config.toml
method = "mae"
encoder_head_dim = 32
encoder_bias = "all"
encoder_qk_norm = true
encoder_parallel_block = false
encoder_layers = 10
encoder_positions = "sincos"
residual_init = "none"
beta2 = 0.99
eps = 1e-08
lr_schedule = "cosine"
warmup_steps = 410
weight_decay = 0.3
Rows from block 2 of the encoder, named by matrix and row number. Rows with one number belong to one attention dimension. Each number is 128 + 32 x the weight over its row's rms, rounded and kept within 0 to 255. All counts start at 0. Numbers have three digits each. After the name is the row's rms in percent of the matrix's.
# q: attention query, key and value (stacked) (encoder.blocks.2.attn.qkv.weight, 576x192, the q third), inputs 0-191
# k: attention query, key and value (stacked) (encoder.blocks.2.attn.qkv.weight, 576x192, the k third), inputs 0-191
q.103 072:124122132126135173155139142194164100191110119135160123142127175127009156133090155113170134159078189100038118111069121126121146097196158106107160140133084105076085121122085127133181168146147179177049099142119102130154095172148115163108127135152105162124174166145132097128151129087101147084143134154109087127061083096076101081144119111112094097105099144122140147171116087133089130185108148136130146108116142168096091084122090180173107172168161109139169141169154153152112096135176142171173097111166141094111192161144128125152093145143083149116105086143135132097083134138117165154
q.104 130:147090122098124133103143116167127156164155186204163126120117175180151199131105176147177151131135146094043166113136132113131171150159184173176218144133111098089081088062072086088134130127140148138094061125118105118114070088094086127133128142133051157114123081164114063100100099076109103108139121150103103125090120105181154142128135107166172113112182147179174112147164105136141148185146158113130178123134142178134131157134131179191157171142134133151129144170156080114133066101081120157123102116159156138116116152083165094099102166114088103059141108113127133116123153123108139121
q.105 094:139187128191177126159160168119125118122118099105077102129165113100148108107103146127126122103094074138222088125121128082118060144123086170121086070103105109147135141163174137120100126158094157136198164174131120131134172152135194108149133080129169084136108149158123169196112142167191144144101136134182166155177140151102125137141109169190110107119074078099113157152128131136159106028115112120156140089095113112168158109123150118106079060076045124114147126118133156124140171090173139142126113161117129090127170096098137196135144097164168154170185161135153124131090090092112110118
q.106 082:083110097151125158191187208141133171118194117152101156154131130120158108143143089128130153080165148148192141156138135135110114126120096129083091111089060061075081070111096088140089127103073124133185168142145147168112173157121177105148124137075121120104112091089102184171132114142192124158095101133136157151191157184145128183114147157159150173141071118157094143080096154122147128072170153129145117145119149105157139133169135111099135068080095124098137096076115154075081204152141101084094174162101156121120143085123106158146148080152202130114143152135128106161134102120136120088
q.107 104:164174130114140098139084120122129061140053072101099098103152100120102127093097126111079089127085069165147080092105102063113060119084124142138115090137158141199167167156181159137118144201136128116118125162137079120174120149152151145123135078187136103139172208167186115175156195146166152123108162145215131117135139104086118106129099144136114108110128093098093118166136090091158095098098078132147118095109118116119150132100157118142097083108072117122143136162133141182154117133181171130146078179170111108137166115127147184130131173152142186202148154136158166083122110139135157152
q.108 113:175098101105124140132145105179118170132173175176127125158096174143130209103084178173213160129137154063064163105129137122141180167200150137147206169162086102097085087081076058119127104113136133173125088141085098134128118082120134114117097163121080147082097074144106097103125098130117118134141100132097124136095100129189121139117135126178166114121170131170172136154189123144148160167157169132115156096135168173102144113158112166177159151126132145130149161175163108133112068103095113182147098089142180110112122150056170098126122102100098101075170091117145112146104123110103127111
q.109 099:103100112104137126166171168188152112110154054172086110126132079119149125149102122162117136117118090080127123153080126049123106126120134097105133095101068046093083096081105084158135152167101173159162163165147112130237143120156141120116112137119093079146111179170121191163141140198195134116142151124165159122145127109109122106098123153127106133111082072101082133125078093141094153091142066140113072088094131096104102095121139124133154138133165109129184127158169120140145212095181102172141145108118117112121095131111125158166178121119118189213192108144146127125124118104140100129
q.110 096:149138146128118160048093035130117104105063134103126116124114131129105120101130149122164159129154165101057166078138124143140142118132160120175154126113189214190196165175157166111155148136147150125072062133123095121102095112151082150126148180148117163127163151095126073068144115121075122131133115113060055119084144125162145132134117089102128134119146179134162121154175119142089105217161144158106154111131138156043121104132102109140141190171162120126113134108148105147121084155115137143186113081153188128118068186138104083143090183105118111117108061129125130143154133127153142140
q.111 093:155117130028089034145142129073138150181162125163149157135092146153149157102120159108143110153145067162132137135114139137126143174156119146099164181218153098102105107079119040100127049094119081097140165106145095134092146120112159114142090126136089113110124086146127091172096121135138148138142125159175189168167143165160129136123156133165145106135221066137164098127138139112173128102123145119156122166147132158140159177133125150119119079072033142140145102149104128147129098058100114132072092158150117140146156101058174132086158109128130115109152187091154127134131165135099154115
q.112 098:145080117081062153111099078153081091117119100143127185122127145159089118161176129093117142124180139131063152126138155156127137114128146072132147181128143167094140103152100092104162121128116128116109098093154144119088078146143066141147141185114106178147162155102117132087135155089072130132155092110054062119071119145177156142172093067111135119128137231109119104091115116137107134186136160106060153140100118145062102159129096094122146178183183106122107100093136105159153075166135127099145150084135171167119094150174101119143116143125133154157053126131102133142188211122163170144
q.113 091:113153158165126125103083142135172157175087176109191103099184175174113172177123078098123098156078165162100114140093157172142140102117196145177143102102160153145158177180125186099140137092186124134073090085082156128126131141097102120113127054119146145112173099141148062080115112084088118071133147178132137083054122092093154116164149138101144117137159134156123108161118128117096124178091091104137143158132110120160115155113109185151091138152105111098070111138123108114162116158097143081124104151115062148142144092174125086092087218127113112101069148113084131076109140162090162119
q.114 090:123083094040095048112122156116148136156177070155142112126092094137197093143119084104097093105111058117146154151082128111117128132106073130087141147166091080076059094026098097134126117116096139127168166150130131113130139145146161135141151148140139127135112151172142138163126162161196126190171082130117147125146088099118119141080088151113102134094123041098074144058053100145130121094119099121148095117124141080194132172132132096121164152152159148168171150134134136141149172101154107135104199167123140138154121122129121155131181117136145175188169171151131137159140103116174113145
q.115 128:130118109105107143128118107156111058095084028089093101121121069092094110122107126109092129117104108102110114116117090060091087104102096093133101126101103123133130129149142161182142144186097149125114130190133099127186112145183127191145149152176128102150162213113139140133180190163134163144136163127141098123129132135118106086095084102123098116115076130079102116133111069125090132135118097147097121066093140139079097090112118067106125113139155129142144141157183150188150158190198125144172112127164161118115132180147118183177134173141158206202142097152153141121153147155180168180
q.116 080:121074115083081130098107034132101141154124148171173160112137110152143136141146120163159112159176182124075158150140147157121168086135163112140142210153145179126157136114115109131157162109120105100099066077129161118114079128121056126108121175090081194132136115098107090066101128071058138081164095112078098106098135129147144159184119104082137124115167173141142123118132137154093125221145147099114147176116141136146108176167091124167136173205178125131093098097093083115133091136104153092111178096134146157140080146143068060123116153133096100104095157139106097148172153114154114131
q.117 095:147084109051114020124096131068135117177125159184154122126092112138134176097127133119131061191097111148102178115096141153093156141161087146122172205227175136147105117056103089112149095136115108078094107111103080111111103118120137141106123140155093156093130116165128076151137113117136138128175131154137147129116108092106124114068121153116115085080191051126170106131115137094155144168127139142167118165153123149203161160110120167176148144181115166167173140190121117151137093075090094140098124148134132160130117136075176161118113136113087106115183164102189120113123108143136129149
q.118 101:125219130234162196164145123174109105101090089064097091130135105097137055104106087147123125068129136103185109121172138090111069086073111146105044071074095145153155141178170166146102190164139144135183161140113145135149163174155148099113135088137191127171103138111119183159117135181145140159064125112106116115147135154106103122148135110137107158118070120125096192101123093136130105089115088120118166105114120087145153104145158071098080118123142132123097123077148157101135167145186175109133144135124118089134106108154077147135108095162160163161138134164139113159146144107157097143
q.119 076:078116114110152148128129077144132080141106060117156123100136097132107125189135095105098111127109126120086169182104122092103117066106126108131105101053096117123126150098114169126189212166136178110111079127138145081161076136132104108109129141129118143173157176137129147135137125114123118088151110121071083090074139103083126120163090092087127091096114161105076117059097103141064134189103064114111142147106143115141106153156121165159149175232192118169101135091123109096154135154173121120135160128158135151134135156154065125149137237116098148204131110161156144104171106135155155150
q.120 075:120144105111119052159148168064116116113166112135116152143098116110173162093145169107104112159138083179178145143117100103145116179140120130126102149160124088138145108112140083104116028123096105092117128123148119132131142110111194082119096123163120080063142125130116150179118101167134154144132090102158200175177150172176119134126155163186150120167147069123119114131142174118191137025141109144153110146107104140108142134137165174112153074084081142104144099112087147153141112049134078191105071164123115146125176078057145131102163097098098116124174152087179126141131069130089124125
q.121 083:146052099039075045127118134087111093135170088167092187131078087118101159129122169120114145161157084138104155120080109128115136174168083111108169215195127125082077061074093050110176055135066107117115132100166094119103086096145136160142130187161080137117127157116124105177154148134118133163174119105125092147119116137184127113103087111140132114103147107126141078097137136134143147145124173137117109152107149171115138133118104134141176126131125149153191125152131130160130079089111076157124145129158198166132168163078183166124153121102114161168149114118169129162125148125148161148
q.122 106:110223162218177154127121134057110152082079152063094105120140109084104086076146132136111124125119131141238081117165146141119095158126126146129067069096148172211218197240178201142122120140145127110154144123141173160135152132123142089138092096122176093093124114086120163126121082160121122137098137115168155145172138143119088123112146143126099134156105124116130163161161159106138110090129109150143107119135113110096147081130184119066087075094105132112097110087092146121117163123143124138118081138093096097128150099124106114134128087118113109099132117112132126128126072126120097125
q.123 099:079164153229158207132123207149176151110114163095159121134186162097103129172138073140135149114089158163141085131150145148160121099132170092147086059031108112116150176209155185165106147118172131178120147139085179138131179145107135098127134078098160099127158098096137156103150094108099121101122169152157145143132115103083129101119154153085103163167076154124096146138103129126052107128129095111131086109136104109132100086134108131122099090118132097091103127118120145090133173189122118089132116137110035107112160088176104093131107138105163082088104102120084119122095098151094113130
q.124 095:144166139207143184127127089126101126076115125070043133159107089066070045078137145139126161108158155131189133101167148138154105141136085135113085112146151154178206161209202162168122116129123115137128160142155140144130128132142163113142113147104108120135081129022105165141117113170135168160091131093125140199190144175122107137112116131153089158153095126123139174126156183128179135111144175144102128104129121126093132057145139083074079105080111122091094120086140150132095180141143133122154131111079154094114151146134119121125116055152161093101141099143131111158107102104146085137
q.125 085:124174197224130156081108132108108144090076180082162113126154113134188096101159078114117109121165134109188125144211152149159119129072131144182100080096187202202185167206174186133117150092172079109145128118104185119101144092093089109130150080130159087133123109100111139086122106131133133119085123109122108087147139141144164158122136139104125175136124155134136141135141139124133114116157118132138138143140119097096177133092165088086133156133125116100035136106092104128105161163109121083114152118087091113129068125178089069124116122114148086086091117114075133158176104132155077109
q.126 084:158064123048058036083118122087124112180138120182192177108149134166156174181141147075103090164173098176120153141144113151149146153134163135126185214201194170134113115093120075069148076082118080108152135096159122122079126124129116129161122118093109149147129138139147070132105120100122134129122087105151134101099142164189165175147112125149142148130181100110145095092111183125151158131098170111155106182143110140144103200134114108111195146168094115115112080139100096144141076096110136107090145128128127189153127141101179136113149149092159153146092168096107142119117159130106128114
q.127 092:106109154145091181098143092152117146092136157130145138121140136143081117153134115124160156105166242145108123137158163211153181110176178070122149153118164166121158158161142137150130127096130093140108103070100163126097127125110099094133102152095125163132137113044103078065136101084065120089098127138065116138086092137136137109130139078066121162184132204147137110121122173121080158183153154093118083165108132147123089076130084119132136136150168117098112138081136110105136124201084116086113165100088097169143115153188102070123101092109144075096077102145060134125141160114106102119
q.128 086:160098178061161068100117129142127187111151154129098088094050083154129141078114095131154120116128132118149173137113134086155111160118113164130131180196123115150062113115120119114069142155100133174119169177119119127153148117077154146123120141181062061112091092167157178120114098141216066148100118099101142109140176150166155124143149150145122158081112078104109152148082061135135169157171107180150117108163143157153138158111160065170150147092108119114121101115188110129145150115123101111159172109169120103163107127124101144123154021199139128114182104140152155104130116124143071108
q.129 095:138109118088142086166116158103136133168134124091207106144099109144116187084131094085112067204098125198139135133124097087089165152145075157150092123167104115095066124105125125090133102173097156117050117171117043123141124156135177128162139080160142084086182120133147110141152102156140125107123149097152136137152165142115133132134140161158120087073153081129184120126113116104154109122113081177123142130181109094157178187065165202183106088120057156133150134152125156155102097103162083146142127185193127123108166130104130160138099150111096101120199134113186115087144076127121132142
q.130 107:134168127140150086153128129081113104102110126106127112142082118127077096138084093107131090147093108138192102123150073107097116128101082169095069109136138143188158163166191142127090137164129134185155161218146109143116168169141167142142124075140142131139101100155108173227161154157194114124110114126141155129161140159102118152148077138150141146068094086144110160108143126184129137041123110123118103112091140146147155161168144112162098087071044151103120052068132192073107105094147123133133141168143147125109176094098127207110105089137151127124158132130160119139112127110105101060
q.131 124:177113117089070172091129093181112121152103143190098124122159160161092134138124147176135164094133135071067107082125200146170138120154182115147242157128177152099161134114109110125173134111169110105142090072104133127153108096117078139128136148117139168133126134136119061088119129113087124134135121163095108133108103125190148097140154111097151141165186174132137102173158149187059121234133160089112135103124120151085097090129101149129115139153143090105096179161084046152130115131074163138146112094113144109129069152143152060135109159143169125122080094123078119155121174158122139141
q.132 089:158117114120116186127104113199105122084116147167120124153129166167098139100169101204134135093124076085126118112123169125209132111112135072156187105071105109134120104120121139130178158123172163133163129123131122150188081093123145089149188150210139131128143103071106114108148101140140122124102129126125124150131077083109101095154105138079108102135171168041155168178168116178127103178155114083123159109162138152088126066092154146054060147131167116137134206128115104175085161167077134147156109145168078066122103185145114122132135163183129086089136107084145101126108138120144124119
q.133 086:076094136071166099149137161145148178124201125118101111104103101135172152090130113139117110153128115121155176182106123060153130155096155137138127104100059036078024062071092089102067123123092136131123161137116135118160089088120175101114156155154104054136109120138160175129141144105191080121131156081127144102105143133134127133120107089153090104151131118070074152134119091085151183143155097148141141113145128116129124135127142083100151181081179145160138144150177135157138223122131100163143155088179093084134101143084098142143173077170107143131157140126112161075151135125158111152
q.134 104:103183163193186166134124160117153191134156193147155134109187162122138162187153122139141143114141200127105142153142165183155143152114172132104144081104138105122125163145112144156139171064152091104091108060119149118082156159086099093052076137093152139108115102098103115059072105075109096075123142176122146107115091101069123097097171137079140131207145163121142130168126143119128149144120145118183096161166112126149126105141093108123126141149165159141151120141128109087119127152118138056106105076071093140143067098143106088110128131059126093085089196130064115099153159130129099132
q.135 094:147131141101107035107145102070138120113149079089121113135133052087169107085113141077107092138138110137174136156110091099052131146096111154077047163170158118170104126114137115152099093159071136133126144173145138112119153136132147132120135136115127079161088151153144191193127182136145145136163087074139120165155196171133152178094131128171123142124057097139091138061090124100167133042122109197145131143101116092163141150139117070105188102108102110091110073095145159112145153124198129127115148149090162168142134104123098163153137074138097186169149158157155146124115104099146120149
q.136 106:123051117073062161122139139197130114154138101180106162107188125164151115136153155147128153123181114110061120137108161108133102105126190094119213163115148116058097097092069074119161116098125098100110118040116122098145066098129099137128129131087165140196137170133134038113110180090081137133155135170117147118072116136181147129142117092101139132156147170148093101153128131154104141219109143069110139147117112131121081127144063145115138139145161103122075171156134088185171122145114180119126118093120151124142086147145130071136149155155153166159094103128057152133121147130131137119
q.137 105:087125134131168099158145157095131129103163092086124086133086080097162108045131086114122134159117053121155158150141063100094111143120084117110087096107047078116091101091127130137098119159090143133143159179148125116165093098112191135150138146215095077104145139132135197154148156163165130154151126085144114121174143129105115113129096156169097087093133101088112159086136089085157104071169102174120141110145149079147163135098198125091150129127136170162137172132137169163129171118177065167112144159157108097124169139095112186139140117153080138149193132130211117113168079135161147151
q.138 091:112103170123148063096068110109165188112149145080129122077129110144181170143140156092097134183119168143108197165089160128129148159148152143135137122178162135136092151119088126095119124107062109113059092090116127109110108099069106153074142138122103058097132151132177094067082109094092121138144134105072131092115152149152176152133179121127150147154124148101130135138060119063180212148172113178155165177176093165163087168109099090127176154132126124131107105153144085177130139146135120077122129060118113143174060139130114067124163094138127106120129123136071166079137156126147132168
k.103 071:166150126120122151127114075108081069154109108164160100147087123154097080076124104119117089188128025127096141094108105115153166097151100127107142103125116171120118131063195090098157135166115122116148096155168079110116068128151219152124084171135078110157155173117113103148125150193191075096127160132143117078095087077125108118179091136141134092079177108119098145053144085132158125174159087103128094142129140149107160185133147149157136115128139165159203142106102166145135077086137128148141193153170136115114169154079143132110157153151164145161147095129166143121127174091113158100
k.104 114:126133111049148108183104122111129122145136119155143117134138128102094160159112123105132100182116091186051090138112137137112153173138153136071123108117122135107105148086155126107131149170144117106074141155129086130227126171125152130101100119153137150132149144123123153126113181159112140022108128141115154103082146142113147124212124103095133093119175120066150110138151130184091153194131097117163108174136113122162149165105117180211111139158087122078173108151061133142130073028149101140132182138190126135136146127105146185114123147100139136167167142148151112105090235130104137131
k.105 131:115128127200146149096132156113141125127174115101138123131119081124173083099139132112142176102127127038190168119149120089150126118147090135185137119145151109133128126123124150130081095078099146164159078104138119125032120102135157166133105125137149081129133143127129121148167109094165109218108128106135142163159148140166118149072121149201156155103116111188089189087125119110187138094137152153155139093136139145094173103174128101144208083010095104170095171086181162094114172204145107170131084143088166118127134133107093077150123089135132136113145086140133138107154067115135136108
k.106 093:081055106177129171120197170111149173134200131131112135153153154127142155146117155103140172148154162117176150176165147133163121190198117167155104121122098057077092100053093120123064108096099105151133143112108098153051113122133153075166072113093154091105150119088089132152102136101178129167130133071110123175135146199174131179129149154191166130176116142194114151080143141136204166088138154160162155111113153142152149132164124112129187097070105113108131123107140175120101119150138097141107137129096166133118122110085120101115122061099118128128154134129106109093153096143075099093
k.107 110:125117157199131132063128131123119107117127099114126112120139115133169082086142138149133144100120136047179151128126118105168093079117110121196173139147155139138139130165095152132119091066104135138162084076098147125051110079146099143137161170112146100128155139127137100118173094087135119250156121125159116136153126115180121125046108176158150158099094115168095157110141113088164126096120152144120150101149134130092125089155125110064163085076134122192107167109168129102131180249131172129143092144077144131140104149137110074155128117144137130135110091136100130139152017123169134134
k.108 105:150123103026143096165125114138130143153140138149120139147128121107072187159128133110139098179125087185078089147122150173101159169124139123073109125142125119115073134079159089124130146166151108105069150172141091133218162165128136136089080151116090161119124125147113129155097187157110143000111151152120167135097131144117135121198141095105124105150120138072160099157135148155087141177137081132153080169115112122159141153112132177187121124158090129077188111163088146150130064030134090129117157109178126127114146128116132164115126130087135125126157122124138124098112234117102118118
k.109 114:130097119164123147072166171141138130152160109124109125127137077145157086087110144122119120076145091109194118094134097080125113093136059145176152139122111094131110100117110129139109082072105154153181125115124123131023120083150127158178138116113125097138123145154157087154166128132166132229156124109154104130133118108173113120060118184214138189082105069182078136068099114112183133062101150143096168084146142139096123094133123079064160098092140129161099168130190156132115170213141167139148095135082174143127105126136140102134116114171140137145121102139136137134156053120116110122
k.110 097:158181125102149127159083051130104103097060082098110115119140154110100145134093132146122077156114090156094106106116173138092154146130153160076126121142150209192167162156206121123187193200126153090130136176130106134237131161108143114101143112147131179134102135124119150124085147206106116044112139117102110110101141099102140116209116082121092111125126144060144122156147149165101135151141092106131122144114109137152157162085157142160067145188125139085155100124081123136135085063143098150131133120155108103119129156138139173094144133136127126157170149116172114106088212095142127136
k.111 091:134095110108103126074154144121191156127170169147118152117173138151115166144132123114108139061124178127101128171110136150164088112125124076116134177155128100079096109105018151172104106128153081142067110062105193153136140096108086119113129134136120143139147150113112078105148126061078148143094147182165177172153140143097131121073157114069114138158118147117110125196136146091109164169096177125132103133104127055129077091116068145080133097099140102137109129151144070146118174193150165087135140129151117112145087151172147092194141128060146105108081135162085141147162119184172146176
k.112 094:135122083139100134112153082139133108137105072089088110118167160106137128154117146088108080137127155147147117134134148107136125130128163175107105129151172185185192177151137085127169135119117108082149176124110120136185093137121119025129156104066197145166120168098162128143059183145151144080174135079058065073064127159117151187193084106120102077141129164140106126133117165157122151119111146086076171102084117136172122133141122106082051170161188137123113107106122155133143108064151138132073148131119152113129095099092141147103140118153164163154082182135081110119094159140094123107
k.113 124:119147132112148136165086162141110108123088146170184145128113202181109121182149079138133103177126118199072122150137148167120139087074157080135137102091106160104144143154135145101195158175171115124082109117105147129190130167104097126128148125140113168128163106097118109094139118110093132048106111175154141099121132098089138108180131102044115096132194145065177082196112122153072111193131115109119098157136134094155102158092132201145102164205131120116135103141089079118127072089043128080124158127166070133131155131153142136115102202113135103120117140117123134139122161148126168098
k.114 101:108081124177119144068142166151145132145166127134109116113139115123162103111118151126114146114131145073183127112134114099148087108135114144158167152182121081123120094126085107151086093063121110138171130119123142114064073051101108136171157127140146104134125126159144146133133115105157127240187139103119074125128116105145116106044124188183144172123112098187113138115119138068179122053113176157123169069154115155104149092148118078039125127118192146178092148144156116112135164214177148166135093143073166148150131120132143079162140102123128132139090118129103135145121031149131111125
k.115 114:126105137177101137083159133124134127131126105115106145132116100143179061084139147139135143091151154068191158102134104082165107098121099122178136139115159115149144097138101124144131091094114133127195115098128128136039117079136094128146163147116127107124123143127138088128177096122157108239153141126138105139159106117169117119038109173189119178137092099163088146070125092101179115053121141135104166090149128148098131091157130083057155124081169132180114173129169149145125191215146169131142093145064164136138095149137100097112128092166149147147083103125102129148145030120154114145
k.116 108:135108103073115095149129111154146106118069140145106123125139185117069150182120145125102096141135118212079087107118123136118133129122156133092111124121103154121147149170154116144172173212166120105081164151116127136233154153123115103124136108105146181144113131118134136137089173184096162034116126121112113087101122125068150125208131086080081093139132151073159094174147130155054135171112109105106115126119117116146114150105136155141086169224140140068173090148116121159152067048137125078114151106185096135133124139134175172127122185118165110126088143116127124130128197136118138119
k.117 097:108121112049108108124102111118145154102114167152125094115142124135102182152118109151113126144107132146072115134116165174153099141139127085102158165148107146100079138165100129155118135147139096107087148160115132137220131134102095150077132162161105164117126139122136142074116143109079145080100131190137151097129090095085110059107148113057075131147138121034170096209165144125084106170140113113169085110160099050119103120051139146124087142205174182116165150197104051177111120134139129094139143096151064116133126150167174153155142133080113099130143123158111134146122155170179155163
k.118 114:122166157209161142121149103104091101112138105086114112125107085093150093103106127134163148119112097051157156133169090094116115142144120152165120100126149144157155108146183142120074095137095167169168108166149108107068129122141178132147109137126155084129085122138126178171148118154191103168128099070113102143119167167166108151128113144205166130078120116194073171052139082135175127086152160162148162104109150186089165114178141088175179089066090121129107137096145166081109138138185071181138100147114189148115159126055088121106132110145123147154144090119168130091116083105106119088
k.119 103:083105146192125183109089112149121102150094092095126090122130141154152077102122138097123077139121104113147122104097104059161121062127115185184150132120157149160164160140163093116150101112119152116176119102105081150059069101145161118169179073090192094141135159139151093156147126157187106174162148083106039096089109086163117128123101172178155130090142105146092151090124095107169110094119157131120214095145116221103107124123108076078095157128142135163121157125169164116158123143104143147152082154117149135134130111155133115086130135208174157167109118106152125078093069115108132115
k.120 088:137069119145094123074128120127160174163179135117086111137163130163155141124148171110114172082134174107145168145106099150151116098148131120165162148147192089108100125130058136143106121076122117174098109070108158145063138095138107125145121133103119100131142112106140089114172096080108132197110150143124139198158147138159108145066123120162109168120055146162109137130070130080143173125132148156130160123135125126098060100139081101057160090054115073167115164142196150131127176255128156111174105121104185143123084125140103087141118099118130087120113125134105130112145090121134143193
k.121 090:141082122117087123076183103152172173133153109095069114118174084114170132086116183106106155108134183070175142137105126116174112106137110137123146171185163125157102118092049087150087093076108112121121133081098138129069092095129133087117124138116177121140132142125155096143088147106115154199174171140085113116116091132139106128029124145152112134158085135144078168120136152088204139075134174132131163081114133143124089082121102082041099126108163146164121163141146143185145182178133143135113128143072196119125083128137119096147149051151155128159095140123076122125121098125112104169
k.122 079:140194168173151115127088066083096126077068156074096122112132134119071099140175120134137161093123121108116148140088106139107116089145135097114100079112149159197199125220163170123165153146131212190137126142153188139150125098112109171167145160169108129105108083114135150127180043110133080156103129165129114211188146116122115155129121103145065110092076134126140153162139083102128132096157108141101144141165112142087140103116157098144160110080089088140129132115176165099113140194094122125170062134136123141121130165151095140107097144154080100087085117110163155114158112093152180122
k.123 093:135149127132129147210096157150087119100127147146184169129102187156123119191131072149154096157125096216105106136120130202111161130117156083108119056030059100106147114104127169089145169180132132151129143139158162144172149158126131109141107123129099141120138089100110128101136066144116101057106121149150137136143110129113117120199147108074104067145167169081159104144098120163085126154132118090103113182154157133144144191090151175159103160166116117116158084103111104128102092085045115092114152152183066133117136137111147174090098184125123076072119120110136111138128146121101161090
k.124 104:134187123147117097083175049117087130071120109068094122143113072088135109110095151145121157086158120046134147125172110111125120166165109152098112111152161171198185154138173145128087145124078155176160133185152124111124140103139175106147087157154129103116068108125112177145107138170179124153100088093086107161167149163154117174146099122163123123092069122155078183084174130174176139091194153145139148094108142136114170105163176088157157086053083108095129102105118162119108156122187091167135094107137156112128135156070100130121141059129107127136159117118182104124124140076129096112
k.125 105:124142136120122097183112118129134132126076162124156160123145194114066145202146106156146137127137166193108114138103122168071118127126176090090076111086125149131185122199123159121151162182154134134073136128116167116210166160126048107095138120139109185116101109123133168125114087126064117069124099130128140157139143135085150097167188107082128098184136163083169075194102131144037116132131130135122129171113123090149100115110124171137094183200136109066111077133078068108126108082089135115120101097100096151125178123144136154129125178107068116104102171110124127123106156156145116148
k.126 093:117099131111100119092149164135158172149134145133102133122183197168199147141122130118106102102118219137136133149119149163139131113106138111112161177154179124098147130146030145132145127082185090107108128057078193123102153140137054070122134124117157168132163144124115084115112136051100152149128121150125115122156110136110143156077126130074122140156124142135130112187078141111114125139087178106112129112091113042171054095148098137054116155173188109120060130144126099118142167163089201087112145114113108125145102119170156111196159146122151126107072150144064137165123093147146094134
k.127 118:127129106067106113168108133148138112122099147152140154135141180128074141194122119114122079132149140208106106138121148178086126134103146101102094116091079151094138151154131124119170173199176089101084164152115171126212164155115098087136132106126126192140129099090123131131119145161078154032116125148112121114119109121066134142187120090056118090143137181074174085188138159183062117143114116096075102141123121076166108161109137161147065178213138127091130082140102089128133085071091148091118157132173090130125126118139157170105128176129115091124097151108128121169123164137130097127
k.128 105:167160166075103131132084188143138162142122137129105073115128091068112158114096113112174165179091072107155132100120164063111130139111094143118104160206160098101042072081108122136078122188121123133084100177112111105152134145099146189080120129141142124117124121134145126110122142131164123131096174104142200150200172118150156103129125152140160158109114149102122147096122052123120156143111016174192109109160117125154186135068125138116116131095075110070124116129102123168126132147135153142176136117134133072143127147108155132132093119131154125123190046171105165088154168097097120171
k.129 085:150125108114140086137098141202094094124086083123151095156108098125141093130153076140148124154079142119155155129168113041141165089132106145162101174222167116099081100088141131115123152167090101133103066156133094140132089129160180156109155106141107078112104138111104151123131159146186116113089196124186137135174142133130086130153111172139148173108174089131159173160136110143145124109187081181156089149123157148139169115163157126215215081059085148130143119112162180105086119114170082131139153105163075120083151138119094119122094068146123141165179104137129113117106100118154095087
k.130 128:179212141170146137128157124115072107086126097067101105140067101065108102119066121135165165120106119086177113120150098066081102135097121118125081130168157143201176146192158179151086123153127163149156163204144138117117171151143211169116083125144126127123080106153102202158139153135161136137132135114145126137157140166092131115104104154145138155094082109173122152070135094145166088088157112148150108099073136147112153109181136099122106074092103175094166105080133160081113133153206093130124142122070079090121169099081105155147116068139116134143136112150154098115126118102118106108
k.131 115:142087132096089088092101152121142185138185141148122144118179087114185120125188083131113122100162123100093174190084160146129115100119107070096167155136117138116077108067062081141165083110103145137150115079098175120155125076123159169146136193114163132116126158131137120068160103132091107181138078111083161168130146156143127153116125129094089072124126102099079149052112133132081154195135100123132122126167140036137105126118136092082181116147160074156079153094134082160129184158074135144123174113109142163142101190170106076143166182107100119122184118132137147128148107119160106136
k.132 080:099131142149112146132094141148183156133150176097140135137142074076108086145183094090116094190145127129107142156109154179119117066158062082134128114112079107104089131053109119135143099143114146135137118155122104151180125151122182125177127126120115119092154119064118143096140062187123113153196150142104121165153145102073080082107096137104044072110091102069113135042137148130070124134165106139089154124212115093143114147054139114098136130182194152153160156101145127173101174131115126125123163152139148160129125154150075096133131185120155072125149056127138103147168097106138104121
k.133 093:086083125081131212142124176202166149181102141205151079126144164120089130084128106133116113161095100138100103101124183155144129147147133156185132128104119059012048108063129092127104146130153086131063114094136099110135105121090071172099148106116092142111158117111155082098111144168132136103120178132141133092159124088137160076153135169128149170140174141110193123191117114086108143145112148133139107110170054184122139133074132138131139172136090147122134152176122101142155097102095164120153112131129150084129111145155142111093122129127199111098116076158101152144122192118097159142
k.134 102:117104164124130148131098150135115143135159143166090128125157057066159122166133166097199142138153090113155131150139162083100142177049116133098114103090090125169113124100102121141150110192100133096161067139108123147129149162124094154089098159057120102169079128154106109100148123135135102125169149102107143122092138126174145133102151085123129164179050103144074085032116099200092212156109056155162071149123117089191139148140105110144152164198161177114149124116107095139129145108122148130151171128116160132118078141103074135138100139060162127136140103168074174116121132098129082102
k.135 097:163137101142116150130139097124112109127077099093155145121102199156082117117104153151112124125116143155106074094127106176138099136153148170164121140162177159111209149167180161102107150080182131127080183110143130155081106160128091092143157079157126158116138114123136116138081128110128145106080139142168120104130112121137164125188142156159154141148190166139181114255147154092156097102120212110102175120086098200085112120174141162130068110091086125116123123168115153084118078108102119125083045113130134100130150071111197119123137093155144167121087134086150113141103162163108186132
k.136 107:112056118063124134118151130194135147187130137200141144107164149151125122114163119152099117099157097150077117125108137183145107121155129088141188160094094101067078080041092039120133140073147128122123142046121161094156095077113079122165161186156126161179157147112173064079131143142084106134158105124104095146132108098129174136113128119093109099147140161112130125169142163119094115161121197074100144108141100106105104108095116111096150150159164091160083159151073076150176136131085155154110105128134156144163099156180165079127146195119128170130147157105142159161126111174146145127
k.137 103:095106108154160180144147123133140121143092117103150129143096197167046125119126136143100098160086146179089120093141092162168143141168133169181128103111143114083131150162187169088125151100150084148095161123176096146102085122148105077157151077136090152095186117103129103143098142121101149115100163159169126091145105098079113110149136141139137118128220139126180127250152128066158064121133192110098150115144117222085140130106127191167094117093091160143157127175160173134128092098118103134097073144136114139129174096111179124111128088169155119108095134101154102126131154141109193128
k.138 088:147100163082118088172042145171111155169096132188122140068183110156141166165148143143166146152131109107165139105156206076141100165087108166107209115118139123134084109101113095099147163173122115091125076088078098093156146144074090159092148121093160124157116125131191066078109112138130073116098143105120124128111149122177184130138148126139169148147160177119128140175084104151115155165101059129153101170142095094170160160102144132178131172159123106104090155122079083149150117109072184119189102116150131082145075150155126144091102127114173141124142087151085191117156146148118094145